config = dict(
    crop_scale_min=0.7,
    horizontal_flip=True,
    color_jitter=0.1,
    norm='batchnorm',
    hidden_act='elu',
    depths=[4, 7, 4],
    avg_pool_shortcut=True,
    mixing='mixup',
    loss='cross_entropy',
    learning_rate=0.025,
    momentum=0.9,
    nesterov=True,
    max_steps=19200,
    final_lr_fraction=0,
    adamw_weight_decay_other_params=0.05,
)
Rows from block 12 of a small image classifier, named by matrix and row number. Rows with one number belong to one channel. Each number is 128 + 32 x the weight over its row's rms, rounded and kept within 0 to 255. All counts start at 0. Numbers have three digits each.
After each channel's rows are labels from the 100 images, of 14976, where the channel reaches its highest value: "top examples" is what is common among them. Only what is clearly more common there than usual is listed. The data: capsule endoscopy frames (Kvasir-Capsule). In brackets: how many of the 100, against the usual share in percent.
# convs0: first 3x3 conv (model.blocks.12.convs.0.weight, 192x192x3x3, each kernel summed), inputs 0-191
# convs1: second 3x3 conv (model.blocks.12.convs.1.weight, 192x192x3x3, transposed, each kernel summed), outputs 0-191

convs0.34:141140105100116120059160084141153146125120147063105146118139101109120124084079181120128121141126149135098082139096132112141130145112117152095131147098180105150136137113104093182118140115167112141094118024048099176112056138159137152104070192120109135136101161091099095064093121136122072081131061179162082122138154151135071120148187127112123187168108107143117168126135163125114121172151135070119121134066116073141123120116148112199128127137152133074116103179080101161069065189117139154063079115167169099117103086106162099086149109125152112123121117116178150130115107108078139168
convs1.34:103137093145170117164133143150118105142113104134109152080105115122124098069112134152107122198084090148107184121157176124116150135174064146147116078130167149101125131131148120096107143044164113103122126100178136090155133113140099102096091120184125209118141065106152097087121144165147121138165098147100163137081140126154175127047111149142124142043120086097107112113154169120109103116128113152156101132027066137108072150086078093164135147132187147134136120106087061103120152105172124137120100095136117133110210135082077101128088076123172166174101118166123153107095116072095094162
top examples: finding: ulcer (60 vs 1.6)

convs0.141:241077113171162129179137135165148116148187177204117093151106086111137173140091089188149124108106097163127160126092135108147113128112079109108140176101120151134141115154189134098139157160140131109130110117110091144113171138107099206186175152116098112141105113137123101163121155098108161181159079121156197113128103132126131120213146155106135150056118085160107139177142078187181128132150207116168155146105106115125125130132139144122141136116223137182165175094148154117122107177145098148109166152157142104158157170166164074156140142116132082125158096176118151131113134119089155116
convs1.141:089078093087111155153191118107112115141117111189098145111130172109097172106105066074085120121149062137124116090132136121125139070199091059107077086139133077118118121149124067154154107131127084124111144087119105128134116063152120077131142145196142166137155126180136133126121146128119158117131166078129111128106135117103102122139148156060096134133138095109126130132138141101104130145128067108133116150185063142074092087127141190151095128104150104056116117191146186130121093146089064133117131181090208171113177086062117091127084131085083167093145099100157104112113117172148109079
top examples: finding: reduced mucosal view (32 vs 6.2)

convs0.155:152136162158168120136166146166155148140143166189155145181107179155126118128134187047170149084140198190211135165085107126128093100106127176123110152135139125119046131115141120128159150135119102091163117093141148113154140136123114129130170150191126126104140173125088124135165101185190138131104117099046136164118122160129138149079072070105129094165178148110174116204121166156143129091103157147128154117076171142157101107057168169151122152124078134105116136147170133163073127139105085113117118161141160075125140153144135203148147116114101087154090119146120151149072132095160113052
convs1.155:141171180112061115151061089134091080122174121101156150087156132115143155132162160208110111165139089097068124100109110128101064110083128094130133187126158133091126092123132131136141076115187145166113125158101115134104096135169140084155113090141138117079187166150118133136159170140115184116116108072170083124096117075087122101112200156076145144089138160078112152101132150110115072149108164129166121121133140058179083120112094136061080103104141147081099068140096050121199120117112079129140110148132133184121134131116076119146170125112115169115180120140132150137101103152139064168
top examples: finding: ulcer (33 vs 1.6)

convs0.73:109106129124129117162152159136141102158083072143128158174102153114077131130143086075164138091136159155152129145042106161153069112151107170139097048119140125143140161162112132095104130147043093167103081103123111119176163103133160095219117127169164152079132107103089088178133147133149122148096164126123122143167206120189073117160086065135130140137147079090139096105086180197094111151074119091104155130185131145171099165115112106089152117115096175094132131135116135153091160139058121107156133183108136143101139161140133116124111119156139127154119095035072134117151091145147132086
convs1.73:135133143153134139162175095069133172157143123085148136107117133130079150131128169131121153121160084067134078127110172106125070125106096192189147118125090130175121146157132128203130166135169126088134148162193111086156105114147096108089117153138122125125136164135138188149160137191103147127142123117121197191107060146150164107168146151074199117099110147140111179116207118088120140121155112129167102114161117101155105084129120122176111115090151134141077173130100053168072087146110073071087121129125140145135171081114151101072122158147094153154105146128124061134083158070100195161
top examples: finding: ulcer (62 vs 1.6)

convs0.158:065165157149076171091153127158105112118091119173141124160082122129090123094125113202097130162099088121102126134135149158132088117104082148082091116066140159144096133124133137134104132187115141143147118125069145178122073103129099216088127114177096118128190148128074140171163148107149130128171153097137137143150131094082211076159196184127091131137051126169137104116107141121069090137122082156111088128141141181148153155097149050117102156120090177129138113145082113131130169117185138065127147136082116114105153157133079154141133196109174098137113140122186070166147167129108104110
convs1.158:148182101147124125120123108121089146125092135121124160032140157127142119144144109081110178110127127140155138109120146109129170109129133000157121112189087153136144127094123097110122097093169162114069134075093095145134191091213120108076137127112115123110087094165132087158102134074102123168128139099115173136127166160105064139027136087115110133160085136108103143060139139088107145099170176144143149145126041153124178144124102137114093127080100120106128087150048095159191139079123146165120147128150161098104117128085088148114141078131108171112099109148134172116102128165127113126
top examples: finding: lymphangiectasia (28 vs 1.3); finding: ulcer (28 vs 1.6)

convs0.183:142183097139138114138136171099073128123123141102117153098102171155163133122079160072072131132090174130164079152183086126158200160112136138113117132121117110117089128185122136091166115105129179110112100079120113158160132126150055124199123156124078145119158175141089106136125088137141114194153120128088103137168144141163149150053117081121139169174112110117055103116164118136094125099089088129109170093143136103117130124147155142112108120152105132105127141150138057131129168147119072146113092067111045101173119099187107133126111129150132141099069134038191119114074073145133223105
convs1.183:155107163109155122129152163152121149131178144158151080163140065138094116148120135109159103156161128144097129137104143190121050180182155175098104168182140187124103114217158184090111214160103131121156122153146156135065165177128160138086077084111166131116096137089138121119148102135138136113120139166240130132129069143171138170121145149174104148202114128136121101138127083122172204149138143136105077111156120156089134176126127153129134091168132151134148103180148106086103142110165093129108094108159031146113116105113128117127122117160116124109127174110148146163142153116126213117
top examples: finding: angiectasia (41 vs 1.8)

convs0.37:099151142166088133132098102139131128128083163098117096050111175145088161163116094151090103152127150135109175142095100155095106107119070078166122129061158227140065072156066146187148158126191105137149143104131149098108187072145153141165096144091174094070126117112081172160078090153112107160127148129145111151114110076110103080054036116142122096141111120125083111098054154118133105130114114117131140146108144147126133119103140135112177128117108103085118076130108114102100119161129152097097133106174120088151126105143180170112187089143048101141108143157142155092093148085100106137
convs1.37:101158188115095112128138144169212105135167126098120118031116138156134144134176172075096116130133196123118189117096146136049118137110124198141120118143094098170097134022196142148098189126145140160148083149164109107164106164202142159108109126156142232123137127063091121113165122162115122134117130102132114171144126158145104088131181143103176125132107142093134142163127171157149148137098174090121151118136107181098111118114144085132156146111135146142065131136168188127079119138163128101152128143154184141115150121211092159117097147173131079134092102111109159144127129142121111095
top examples: finding: foreign body (34 vs 1.6); finding: lymphangiectasia (25 vs 1.3)

convs0.51:133130075091135056116115126196169064122084147113153151112093058143157138090081206121083130155098150174129133108107106120134160168157150137074126170123109170118088085165120092130132151117117135122137097098134145139103143146210091156195095113141096136120134111163151103110084183123113118122121078101136119141151120137102103102204099177098086077176131122125169118130067099106081130082149118164155147183093181143085111110093148163153105105113119183139154129113071101110175134101134130125125103105157124093134168191135088121149106137097028138129132103149138192094214109120088132120
convs1.51:107091073148162153128143103120141093116137111089132159088156117142169164121134154108180121107101073092127112130133196127209170115080105145079122166119124065127176169132106147120107136107084052092138105107127127179108199117149131098137140153149102110138106103200181156127086155081107100161124121061147183107153163145166178114142088155112151126193141145091193176161155120091125154135125102136146136119143140143087098146140147167144193073087093066127123084112189138139171074118160168131104148127107067131077162138169146100116144183112155091167066122115151092154100088118080117152
top examples: finding: foreign body (54 vs 1.6)

convs0.126:125102119191119175153198132124084184101051086174119110109126090104175107093124103100130138141073121113137090081098100126155106088119094068113121156089168106093156115139151119086130124134156090123163149068069166164119114156139132136134125145200165127121138108133106103105118100127100151182128156172168129165106130161141173126091162121137105098150096156177065129120128115137211094159077181178151111129149182129147173144141125136134142134134185113165169156157138124188119149172086090119089190072098105152149131145105157124095155184178047140116149170115154055117160136143173172136
convs1.126:112128139102144087150069177168104138089126118189147140080112082105090068124136106103070089100130088140165108179134138113091153091110130050111120123119115135085086138180131092104151135157131158136124074107007120113131143077081150095116118108116168125108145138099165156111090130109144156116129085131133205085095069103122072173131189130107108094104098159051120100125145118109088059151127130114110158089102115117126069173099149174102118135125104099132091115166050076091158163100118112112135119095153200134183093089084109154138148084072130156132144113103129134149133115151129110096
top examples: finding: blood fresh (41 vs 0.9); finding: ulcer (25 vs 1.6); finding: reduced mucosal view (25 vs 6.2)

convs0.191:124075121101083109118166152162161105157123181101132174106113175115104112093121126078118140099138135082135109056128184170072069121062090091161119128138093101112171115125106157133084162168205132174106087065164131140153138139070171173107063102125116127117145172132129129084113126106185155136109094132143116147124146079115104145114109151077108155110135149119144115093053140099120157049199160112092109123165147146105182124194096161155163176120159095144169160095139144105118116145174124133111147161207113115095122065082119117182170153124142127150121136120119150140101071197106152153
convs1.191:155159168124120096146149123146104111136099166137145099052160170107087193062151120185125108140126102128079167131117066129112168166050131091124124162175146073133167107182097107142082153107119178150128104154111141140087127157078118125165102070114128138091147095091163166124176176164116167157124099123120093117128086056069131112082142093136108156131148101088094140112146196087210121117129083093125100141142181142185156160063102094131078133154126157104107105165149109129140132128098152157172083033143096173138177120138092122130165123134093140151128155192142138114144103139122145174
top examples: finding: ulcer (40 vs 1.6)

convs0.135:113100085096111082130097173109023139145116111119165102054122114119140123129080112160117143137097139107149145209147123135099110096183059090034129098103119159135114140133160102158194129149158156031145139050099112131109096086119148174134159129085116122128097113220109133114116110129128128133155118119166170141110137096140191101148063098125202135118115170144123172081160153141177121131132081173151136119111115154128169110113092163126179123135135140145120134143161121155129091079104101102139119097117113073111122173112136175115190091073149124171118124167084116183103120143175107126
convs1.135:162111174129126174105081118102171090128090133136146080123097154112106077168126120100124161189167103091113161105133174195035125123100162109199097101122128136149166136164159115139180150169127209148120120135120146105151188106068167166162135109132107130112156089142129144126120143182150156080136127146136123096166094135103110112204168103148126113183094087177135159130082183151105099045164183140144108113145128106101099051096115093104126118136122113083115113149123113126065104147105115132087170106155135169108133099097075124145097169180066119132136081188131082109180154142115091144
top examples: finding: angiectasia (67 vs 1.8)

convs0.177:102148109088143130103172108108143080146120162138132108064080153124125155035141131125099105165129109117070083123162092146133179164097142181104051095131143174118105101066152123131142098132105080154155155125112164063145121094159149055054111139067080162160109134113155126106096107155136117166112037102121170112083127115112162159169124173165112203128145152069102172103197084125134122161126149129150155090141093075093130087128132154128084147088125159152106122138143137160133035141162180112137122154160115105140121098104142095146156070148137119190083135112154094124157112132128120150
convs1.177:099131092120164165139114070150150104110157149118123165151109119138141100158140159113140097137147120086189093114136071147185137146115104081103126124172092117118174173099081140111125076129000151103139112132056158134076135149081092150102173139129117112128132155147166109138085135064159111112160188151119120109138145163129130154149112089124140120119117096066116155140122041133057059103104110128140109095149136088126125104078121126184157199137102093105115118125107114077050164111143100123136115114115128119163163113027131144116115083107138181063166097139095105112168103132124147162
top examples: finding: ileocecal valve (29 vs 8.8); finding: ulcer (25 vs 1.6)

convs0.123:141150154122120139123126149122110072155151106134084144137067094159145170101102112146105144122082132054195155136075065127124128107107151117125154071154100117185111139144139132150116157207165055127120135127137141127134164100127129034129143157088145101171192137150164119107095084181135135137129118122149097191150127119124180081103119204162126130107077161046160150190107126099114038166108156075094149101161143090145192144110095087097133101141102104131126166090102121089126128173140065124156059165144110094150112117143121173123113142115160084173131086125110127106083124174125140151
convs1.123:108109122110079210139090105180118122141076148140136150118123059115101086158140188181146106165137112114197096105157131132158169080081098019153111123183159148134103140093133110179062090110130176069159127120142178159109058111128171166112094112155120103144058085127112079139161132094131166159138138147167065099081086150144124114098162110153106132157113139142127113106103125141123190162114131125124119084118113042131118111146087106164132154168131139132111126162164141106163155109114116151134113077096085184129078150100178121129139106152162145154177145125182098103149172139150183089
top examples: finding: ileocecal valve (37 vs 8.8)

convs0.145:154077094063135130166042162119139113087129139107056086140183082102168117080117081144147117218113115146116146143087111140089088153169083148143140069124162067106154136137118128165157094092123204146131191100169125107148130113105160116104063142168148096131120146133092113114109121117118133104141127164083100144125138134117150153152182153080075126175151103077171103111093113083103136096083096104150156168066185143156101120121182192127145100150161127137109149172094077106186107087125107145088143139122088098205104095112124137109089112075122109103127119135128178168173118136143167108
convs1.145:078128129151092166110069116133073109102120140106125156104134103103115085121134163119142141134141122163090094140173188078089126121122087027131136084168142110069133159182133099158149140181101198146105060109247127113134062127154135069139084084105114109138148110130100095139118104165129169089135134063104135134117157154138100101193076101159110099142116137123106133204127135090170098188117126105120116176097149151174122112115107143150088122197075085143057155105167088133157165082115084117136118136112108138100116152081134141150096139137170147142154116128142162132127086086114174131
top examples: finding: lymphangiectasia (46 vs 1.3)

convs0.45:096055082136086123091093109097105084122149116157127077123149088098139111115112124114130105137117135082076171097145119121107185114091114094128135086150080167118110103129090150102098153092110138137141177147123156112162110111148140126081173114136113168139089056122084134091073134151146139135123169172136157178117152131166110191127088102080110100035085150127090094169107114157113103190148110176121151096143141121111145144104138167148160133140121177125092151190129135093059118173131163047138149119059126147093203147176118124147053098144119164169118197177109172077162104096153103126
convs1.45:142193160060172140182106135178198125137127149125128158255126158101147126181099130107139143103152119163167113125173096112091119088112156136167146110192140160167127155100103132196139096142088170127119158120120136115130091143099154174126177116082116133128167116112101189116140137108141147081107102153084108096147128102084133090220109184100150156147139119150106163087139110146139129103127116103126128143135132135136105120138174169130090162165136118228112104075160127116158167099173087099150143196166173139120137139101126119138147143105129098176152081110113113179118141106089171119
top examples: finding: pylorus (40 vs 3.4)

convs0.161:156133088190121121133153145075137168097123094116129137174136107117084094217118114126093129178129113081135154090113145106143179141180114122123118163114147143078093065150130176102162175118163079132119073142144242079125138110097086062114150159098089144150151108139175121176134073115144190063109118145151136174132079116090118152152098155106159176144112156075118157147105124099141156108146166098154140133127133142116081096106111148114159164124125177152162091106067133078112119168093181162147089124146192058145071145129129127084059164129083142134139098105125121083147127076135123117
convs1.161:126143095148137122134039156150125134185138124152112134143123126127151108127095146152066153133150101107123150143133191120092117136127141090139185059127158143119078082161186136120120073192165088084142138149176107124189076070116186146162137114137122084136132100031195117116136127089124143110153120100143170089113139134122095138073086161098094107116119212157138093148137092164118122109134146120186121120149138139134133123210146132094100122113108107122099065126068250161120070112123134144138170159137110169147152176125136080186146119104162118127116151118093144138168162172102119108
top examples: finding: ileocecal valve (45 vs 8.8)

convs0.65:170163119173108124061154184089117149148054174175136120157158151115166139140164191209124075109119179179121131168129153114147145178139136087135197127109120181166143153157105075093121132132161107177113191125069144152126205158104118139167053112107120133115208171082125156147106131153113138129130145124141176143157153107151156151164065127139116153145128157183136117143127114130111134111110149153166116143068142168082120099139131191102180131158167165104163159081106103136156151135130112140117149151143102085103179180054120128126163168157124160104155110139105130115157165184112145069
convs1.65:082163112147141150187083078159107132129125106071151131098142115173084122116121140089130083151145070115129123087120160112173082133176164105140090083142085083092076142142127195081180132119179117128115098088137126115130123088151174127115123116159087085112096120136067134103132155098138172102135067056084146077113098145169079149167102162119178100130115135129110138138143176145101099100153095103112086148090127070138092152144101099130127106145108124171117090112119075115244095143042106078132097156119053169098146073150102159161150143105104132149146142128125082099073117162097117147
top examples: finding: angiectasia (62 vs 1.8); finding: ulcer (27 vs 1.6)

convs0.79:116134103129086102172136142181180055141091147104149132111155145118140162088128119149062112179184125180152154131130123151107053164106118147073114150109123154138115091200117160084181164156154129105164104153092132080124134105115108122109086150085104206111143090196165109140031109099152071109178149122163176109065154084133065114133122140098065071103153124165167111107175124146143107120120074137078098156107138079076144127149126123076165080123122153117126114115080114082060112122084143145132142131111122174113113106150159102131130107098115157078141183134165167146107140154116095120
convs1.79:159117161117106119125123082134162130105132136092128184178135195156123116111161137125103124151112134116174141134100129157129126114105143153165121118102117114112157149091072118109154108109079206121107091101035120161128117222077135162115087135106140121103130146127144169118138144130134098160122122113145095145147160081120157124118135127179104157130153040031136168142123127129179210096141147133161129128183171183162117136126064148091136130143088092126097200120118142136106103139108144128149089107106115083130064168156110121133105090140089123033125102075172159120121174161139014143
top examples: finding: ulcer (45 vs 1.6)

convs0.17:122123138120145164107134106034170182137055155143113150099137074122097144137144125123178186102113155157127082121129100106125146120201132150125118085136148152156136167110141159132151099141116108077094120029095086194132115135089168134171169120153128111127139111168186079172150145174150116190134138171144157154149112150149191160153146092141083151176128187073116145128188120133124150088152110127138106101103151116044070123139130079076126144147116210124187080181127125106165105108113122099132127085137106137094150116105120111124185137138132158104042083151139118078137109144129100157
convs1.17:153101106082135104118099120150137128118166118160199121165138087213154150110109150108111124137122165036138105121116126122075173151081062171125179072096111129084135096090173135180136143124092008105063125149064115094138125120146132148172125132103115122128145135072118156117156125126166118125141074078131205103107146097128106088130096134156099147137088073247124119092114139126114134155141071138140151106107140133124132109114145083146130089046148119117108157091142148130089116112135119100147185104132184143177113112131124130128117096143084136117146137170073097134165166116163072130
top examples: finding: reduced mucosal view (33 vs 6.2)

convs0.9:156143143182077098169188181081086095163166194121129123145094141156062110055125064124162164131141107138132076175103081096091131135109120070108085134171134100105146080090130130125092155127085091091119147125188139124102103142098123103035153142143159102127140110109144115163131156091167151110155157130130140144186158133069118142211121145129116116132114086104145129136103138123087105084156093134142189099139176193061155162167135075084141137145051084068161150089127142164169140110173105113162126157134077089093134079119145138127151155150188116119160123104139134122139128092156141114
convs1.9:119131149087081085135160083075125136161121075091083145066118117110118124138164111180052119106149106100124128094099148102145135112170101089129116122126175150089163102122147060130121090118127049138073106108093143135145157125082158120151125137078174131194116117057129126115151117122138144160124153155078169147083109089133129111031150164110105156123093119119103124126162090105153126104103178081178121149147107109108121107101113093180042172068156142114088077150085164089176118136199145091111156182145063134108200159084126123115118157127124180126173124123128097129142133138146160073
top examples: finding: ileocecal valve (31 vs 8.8)

convs0.157:129165130182143126156091094130132055095144163141180135086138090130104152148093105151140137106121163161149113166115080108098131198170115143122118122133116113120119110112163160095118097137081153093146093121073141161173130097104143133144087106177163168089133149146139089094063146112132102158099123103147122160142077184173193155152056077158090138149114133146173140089110111173123087122054102157182134105175076158053086160170154086127168123109114144125153120085096118166126084178126150142171183103099081118071098130138137092154102120144104132169058075130165165128143107145221141135
convs1.157:127162107122166080146153152128087180148119091029125207175169067123121106151150138107099113103144139045134086086151085134158160143163111159076133130080155154140129192137160134121115110177099085118058138107061108143080117088154072117132145106115116141199129137126138171152128139187142084155166083119131090101095090069174152179108126139161146179122057111189107150093167109115136082132149140153127138126147169149086114171138138150092072149167135135183090153130139069122153165144142151128093115156134144107101105084116118104057168132100122123129157147110101150108176129156099100152
top examples: finding: reduced mucosal view (39 vs 6.2); finding: ileocecal valve (38 vs 8.8)

convs0.107:141202133119117183122146145147118070107146129153158073125148166144126118070154114081160081110179148082110149191082175211129127153115116118099076079142111135104124156105106137158157130119080096119141179077055151113112128107118153133207154092066133158104096133149072098123168125153161135165094139136147166153055185081105084145088091080102113118054124153099132131183168097093167169154128112096132143093147102146157133149120126161149105169146139144144128127103106169122144168120142140169120136130081100142099172073128144151109194187107165133146141099140095067124056115102105099146
convs1.107:151125147118190097107066125091102085118126163135062104129132061098132128092141095138141149087118155080101107093142141121104142095160102125119079087141162113183136104097116105080150107188109086120117123098083091086115137047190200105195158117162088114068156120100122126133126057106109155116167166148106141130129135118133087193131117129113103113133165083177125094120088102107120140134117175121162104137143105124107113148162126152187111163157125052113130109147178196112192095101162120121144112130117222161088129074090091147138110138171157130143114078123103111140071091142066183117
top examples: finding: lymphangiectasia (29 vs 1.3)

convs0.110:111129088205100141114125111132108121108101120097162195188086129139145118169106132135150097157126123149101138047142123139076141089075046139113115135120143111049063123134083160099149070193136083094130125074140142156094153129083114173160136124126130103160146191134156135157117084122112150145097104115145118133131106120097132086153080143142143133140142145120151172126071116143068055184202093129083127157186153124172106172176126133096077160112141122112134142126047103146087114111096143151109201126150098140120114143113095075189070043092119149133092113122097129096143145137112117113
convs1.110:151131080135140140113144153160150121156126119165129093123127156136097142120121146107108133105132094123106157164071103099139115168105174119147103127106166093130124126185154072121094193114150215100160147139146145181183085069134144105098084107043105171163136089072175154142147139130151123136140087099171232160128173116136121118140133109116163167119131191055132090066141152131159133100084151131116145132132125111125130154112160141122165083146103162114144129145092184140038137107102055096129122139076177186180098074140153156129129198197093113135152119142166137129148119072152098157
top examples: finding: angiectasia (86 vs 1.8)

convs0.43:144145143155119110109163107110113154176153087107141109183125145099107104107072115080098100156115142090092108190097110096177186130082076192144140086130151155141100166095081153145119121148140105090161088180146133095080155128109162109177171069125119155118078112099139181162099078072157165098114145113115145131118080166098165091127119092071075165066114128077067154105107159150179155108094106146158147141105108142182168139133132102175085124135106137134131147187095115142088131055169086145165131095123146118164106123135183166128066090121076086097118106064149084115096140185132152112
convs1.43:084149204136112141103128107163119140136105130171168140125161135081082115148158104179108120131176111127116117159148076103176079127044077146119115141193161125170128118152065170074085200107115066135120138140096118183182152096092145131068125157153131069086107115084137156145139099148075176158150121144162163091161114097133076120054126148176215059102097196128123109120113103143103101114123119154074132108172157094120114116157143128122059091087103124131116133128121155158110109191094129131126116122109086124147145150097114151164179111129159132128133182172122083098084087104143105137
top examples: finding: ileocecal valve (47 vs 8.8)

convs0.80:177155169170129107149193111141133122082103124133151169185146116126122180088161159147101153133130129133096144095105136127107125130126168171109093200104094157143089186163165099161121122177119106081161067227153085157145188146136137087139117159073150131162117114137056131076137098098193111132098158116141152145143144161126140157071125141140167142144115159135173149125120172093157084150184176117127144117130101090162112144187159132181139160153130116153156112111122159197196154129125109103112125152129127116154164179080142087121220079152159157113130107112152130137093196096167188095
convs1.80:129139147106115100134090134121126089111132111135121135204118131161135160079088096094101122084116110113177174177129144097053170148109131118126130142097135113104104138150120140130150066144185078134117158116006141103150107082061128150076166132143095114092124128113133169138145111124111159122158104148092000102099097110106119102201091158089088134089144070209149095127095108184103131134127159122153146133110109169117144145078134144072112110105098125118116105120071141097131112094116087104164105141122168128089114110055105135114105190071159096143166134133130094135111159106111207131
top examples: finding: foreign body (37 vs 1.6); finding: ulcer (25 vs 1.6)

convs0.13:124121145130133161153126159129124131238166087110131090118158169114142092130099197115098123142140134125166176131127179172101163105166129101210148137181131192137121115150087132115139123099132164152174131153108137130163164122179144157112083132130157191128162113099156174115148121149172123129165152157173052162105146134137133062106129133088085133122123146172191140082103095096090122114106130068130143134165153084165152098067128195200138173141138122137122096091149105114114107120118184191111093171103117150169093151103102136098133141164175171178166100091111125143046126109064155159
convs1.13:155160111081133118143184113120084203116111093136173155111107144105119162160137131071169088080147153146134099124138167128168113141131100121108150064106095120138164132104162144086116128175120162084135156167140089110108206088116130122050142079195163096148093131157119160119142064119119108164121120112059211125152090115092130077151137150037137130100096101117057130123102125164117175134139136166125153133122112155077106127181181129151053174073107126163093162174100100127126165131147191142173127048167157098108125085103127123104127131117106109155147103137071152117151127100122140083
top examples: finding: pylorus (37 vs 3.4)

convs0.188:142146160117112175149152139098136057206103134118121160116080097142115169118146132166132129104089076099111159104130101092144185093108108133168086162127132130080158161101123137176126051168138168085130127190156115150110163072180132129068158072134152114170138150136154118137142108090180101094081091120149089114126156144105150085155145081059089123089127079106153161099151149135094091126120100095092128157090173130118204149163142132143147147098156152144110142148104107147191078090170062112093178135165132132181131096109113161159089074148073089081085134191108171114109092122165118097
convs1.188:085128115119147087150126132123135141082115112175102103108115162120154156161145129095131050137120078126170101111100095113106141140135169223127098243110138185040154128013109123152112071095103102168114107101178156157110081126074079188124112075134124167125117141116097141129105137164112103134091086129148084115088137134147116103122110137155139116108141145098151106130103173086117118134104101083145069101162172205198104174145120086141174146192077119116136123122209125090117134128090177120111119120106142135113117147090121094110136125120082128121117111129134161132142140173186120112
top examples: finding: ileocecal valve (31 vs 8.8); finding: foreign body (29 vs 1.6)

convs0.92:136136145104096105106102137142078072171124096140157159133110175159077123128096104076088089095093143139105087125167111121157158137074088192083144148129139131090103197076124122127102101125197161143135066064127127099149172133104103064118129081146135146080143120146123182133117115078206135104076152125107197153143093098114127136067156163098126178082142082082121130115087150147110104172104113099148132121134119117159101169056148092130113118123112140126161081171160167162128146127167099103095122088122125087082129108237183131152113076135133150147118132165109163109082126118173062124
convs1.92:172104154062129193115119109102162113125132160145136101163092121152174164116154127141099128131094107200126163114083066138127108145095135158193154160138187143129140085057086115152147216108169113106202139150119070149098096107076178112198124131155154110082153128054153155120142123162106144148174130213136098143103119130107133130112135160139132164167120157105144150121127122087208121138150093136156112118138150066140162121196156043144048120145165127147119140145141120155124171169100117105118125141134167093147153145167091184107169165104081102112130123135099112137150140166120191116
top examples: finding: ileocecal valve (39 vs 8.8)

convs0.54:116135102123081167101185132090149134140123118133122060127065149106170150120114152098125085083124151096192159135175104133106155191173082102103140157153131153172121070158084107136155133100163112102153162193112150127109076128084132173038149083109129159137084114108148086121111175092140142156115083122142061073166103089168188099059134152111135129151150149167200128108120104138125109090091175089096140139081116105132145081136110109149167099116076115103099140071111189099094102162102109106069115143106146122170162042105097179095148142122133133157104152142080130095132089124117105156
convs1.54:135177143092152113112120130200087133150186136100092167130159137079118167104183140070123146170141120144139109171116143149129145115128140127097034164120122180109143088079142147113105079123089134119118112116114135146080157105149161140081155131173134132194133101195138075093175107157143143109134087101116222112184103153115073118125150139110128119074086152125095126132158141155100071140162169160116096074184158070135140114127161073145155174059153190131133104139204090143123090105068157162155113206128160149111105119148139105171150137128123167157165117147165185140145150144160111109
top examples: finding: angiectasia (46 vs 1.8)

convs0.72:166129183147157133089211125126207127138128123088148128123164154121061124101152126139116162066131184162139150179157085148113168128075124180111120131099153146073098194083128141123105137027130118126127102101158170147134162168166158189110098132157179139136099197157135140137115097166155174142130145125128070109092146167076121158134106147158086100150109180191119101149154108115180074144144145109116167173134086087172072143103170161119146178118136117108068170123151139209121101093092135121099119100161168129137159115149148122143083142173118163165186136097133092131121111155133140147
convs1.72:083153118137170110165095113115122153158169117154129093120142136105174117122130140084099130179129129128137081134129107123118130169109111255129112094146161161093118115047145097174147075110145071111107116133112140151104081096153168059067122083141123127107105101109153076129140073070139129151117167058073121109126100114160103122061152133189085156124146072113137143129110170101079151095122090137148150113148112146113114118162129111076125130142127163173169062115104080124162151088079000194113122166105123121124158128086105097158149141105126133101156144098163129145143151117119091107
top examples: finding: blood fresh (42 vs 0.9)

convs0.184:125139091108119147094095154113111115120166079076142103148119037128135163154069135113124169103127122125096119119100117116127111117129104106103109159118124093168070148103109105116112099061092144150044149077104138154102160165094149102162078104077097100161103116117085047118129136094101129138089211126079121097107151115125088155104095163121116108088119142109102139104120100087095136139110117145119088106066107115148088105111129166218108170135136144096075115172064139128151165118072057046082078082114150110124179104159159128107075134152087141044170135110117148158132122119102092124
convs1.184:163108106119162129149202096123082126094129095191059159150148186091159163082120107134148127107116086133058156080122094149117138091195168101156110108092074134084111148155126124126149133140178156119105166134057157126139140112147135149156134138131115118136082120144226124105109148180142147119151041165146159125138136108101141141153071110097099137165107105141161120150125166199151066144193101084127073174040118176175164139156115120119124134199144144153177094131144152107092084156119103093163121206113147165119151114095114110142142129151142133130133156128129097075081125123108179145
top examples: finding: lymphangiectasia (53 vs 1.3)

convs0.152:109125144089098100151138115107135107138162146164135114177088133099167097087135126108132148150114086087153156159140176125152079095149126114112135126146107177079039105104154150071133183083144147162120137114127128098156139131161163112076039176056118113135119131053100100177169149098124111109167120148124195153088093154125104121121117196122123105097182162072119110143128130062105084175096135114124150126141136125192111125166112144088145066175125111109151127086124160122173137164176097112198141095124125164162087073120157139116127127146136189072101135123053090109213096121133086131
convs1.152:140150125146143135106135101116111105111128095137098109092210171061142180131122163099133149142150150145088106082141078142098107143109114096168133113125092103096152177117096141204080100122103088100140138143167091170104143135055125161175167138123137153192151122163103118095111138190156134125088126059163097131107089111130132105197096098154077107165163093138179135134132157125091109109135099108109109116106139145073188070118173099183158192085101122146136160119211135120112112093167147122133087132128131103141098210107127199181064142098165087174152155060108149144136124100150128163
top examples: finding: lymphangiectasia (27 vs 1.3)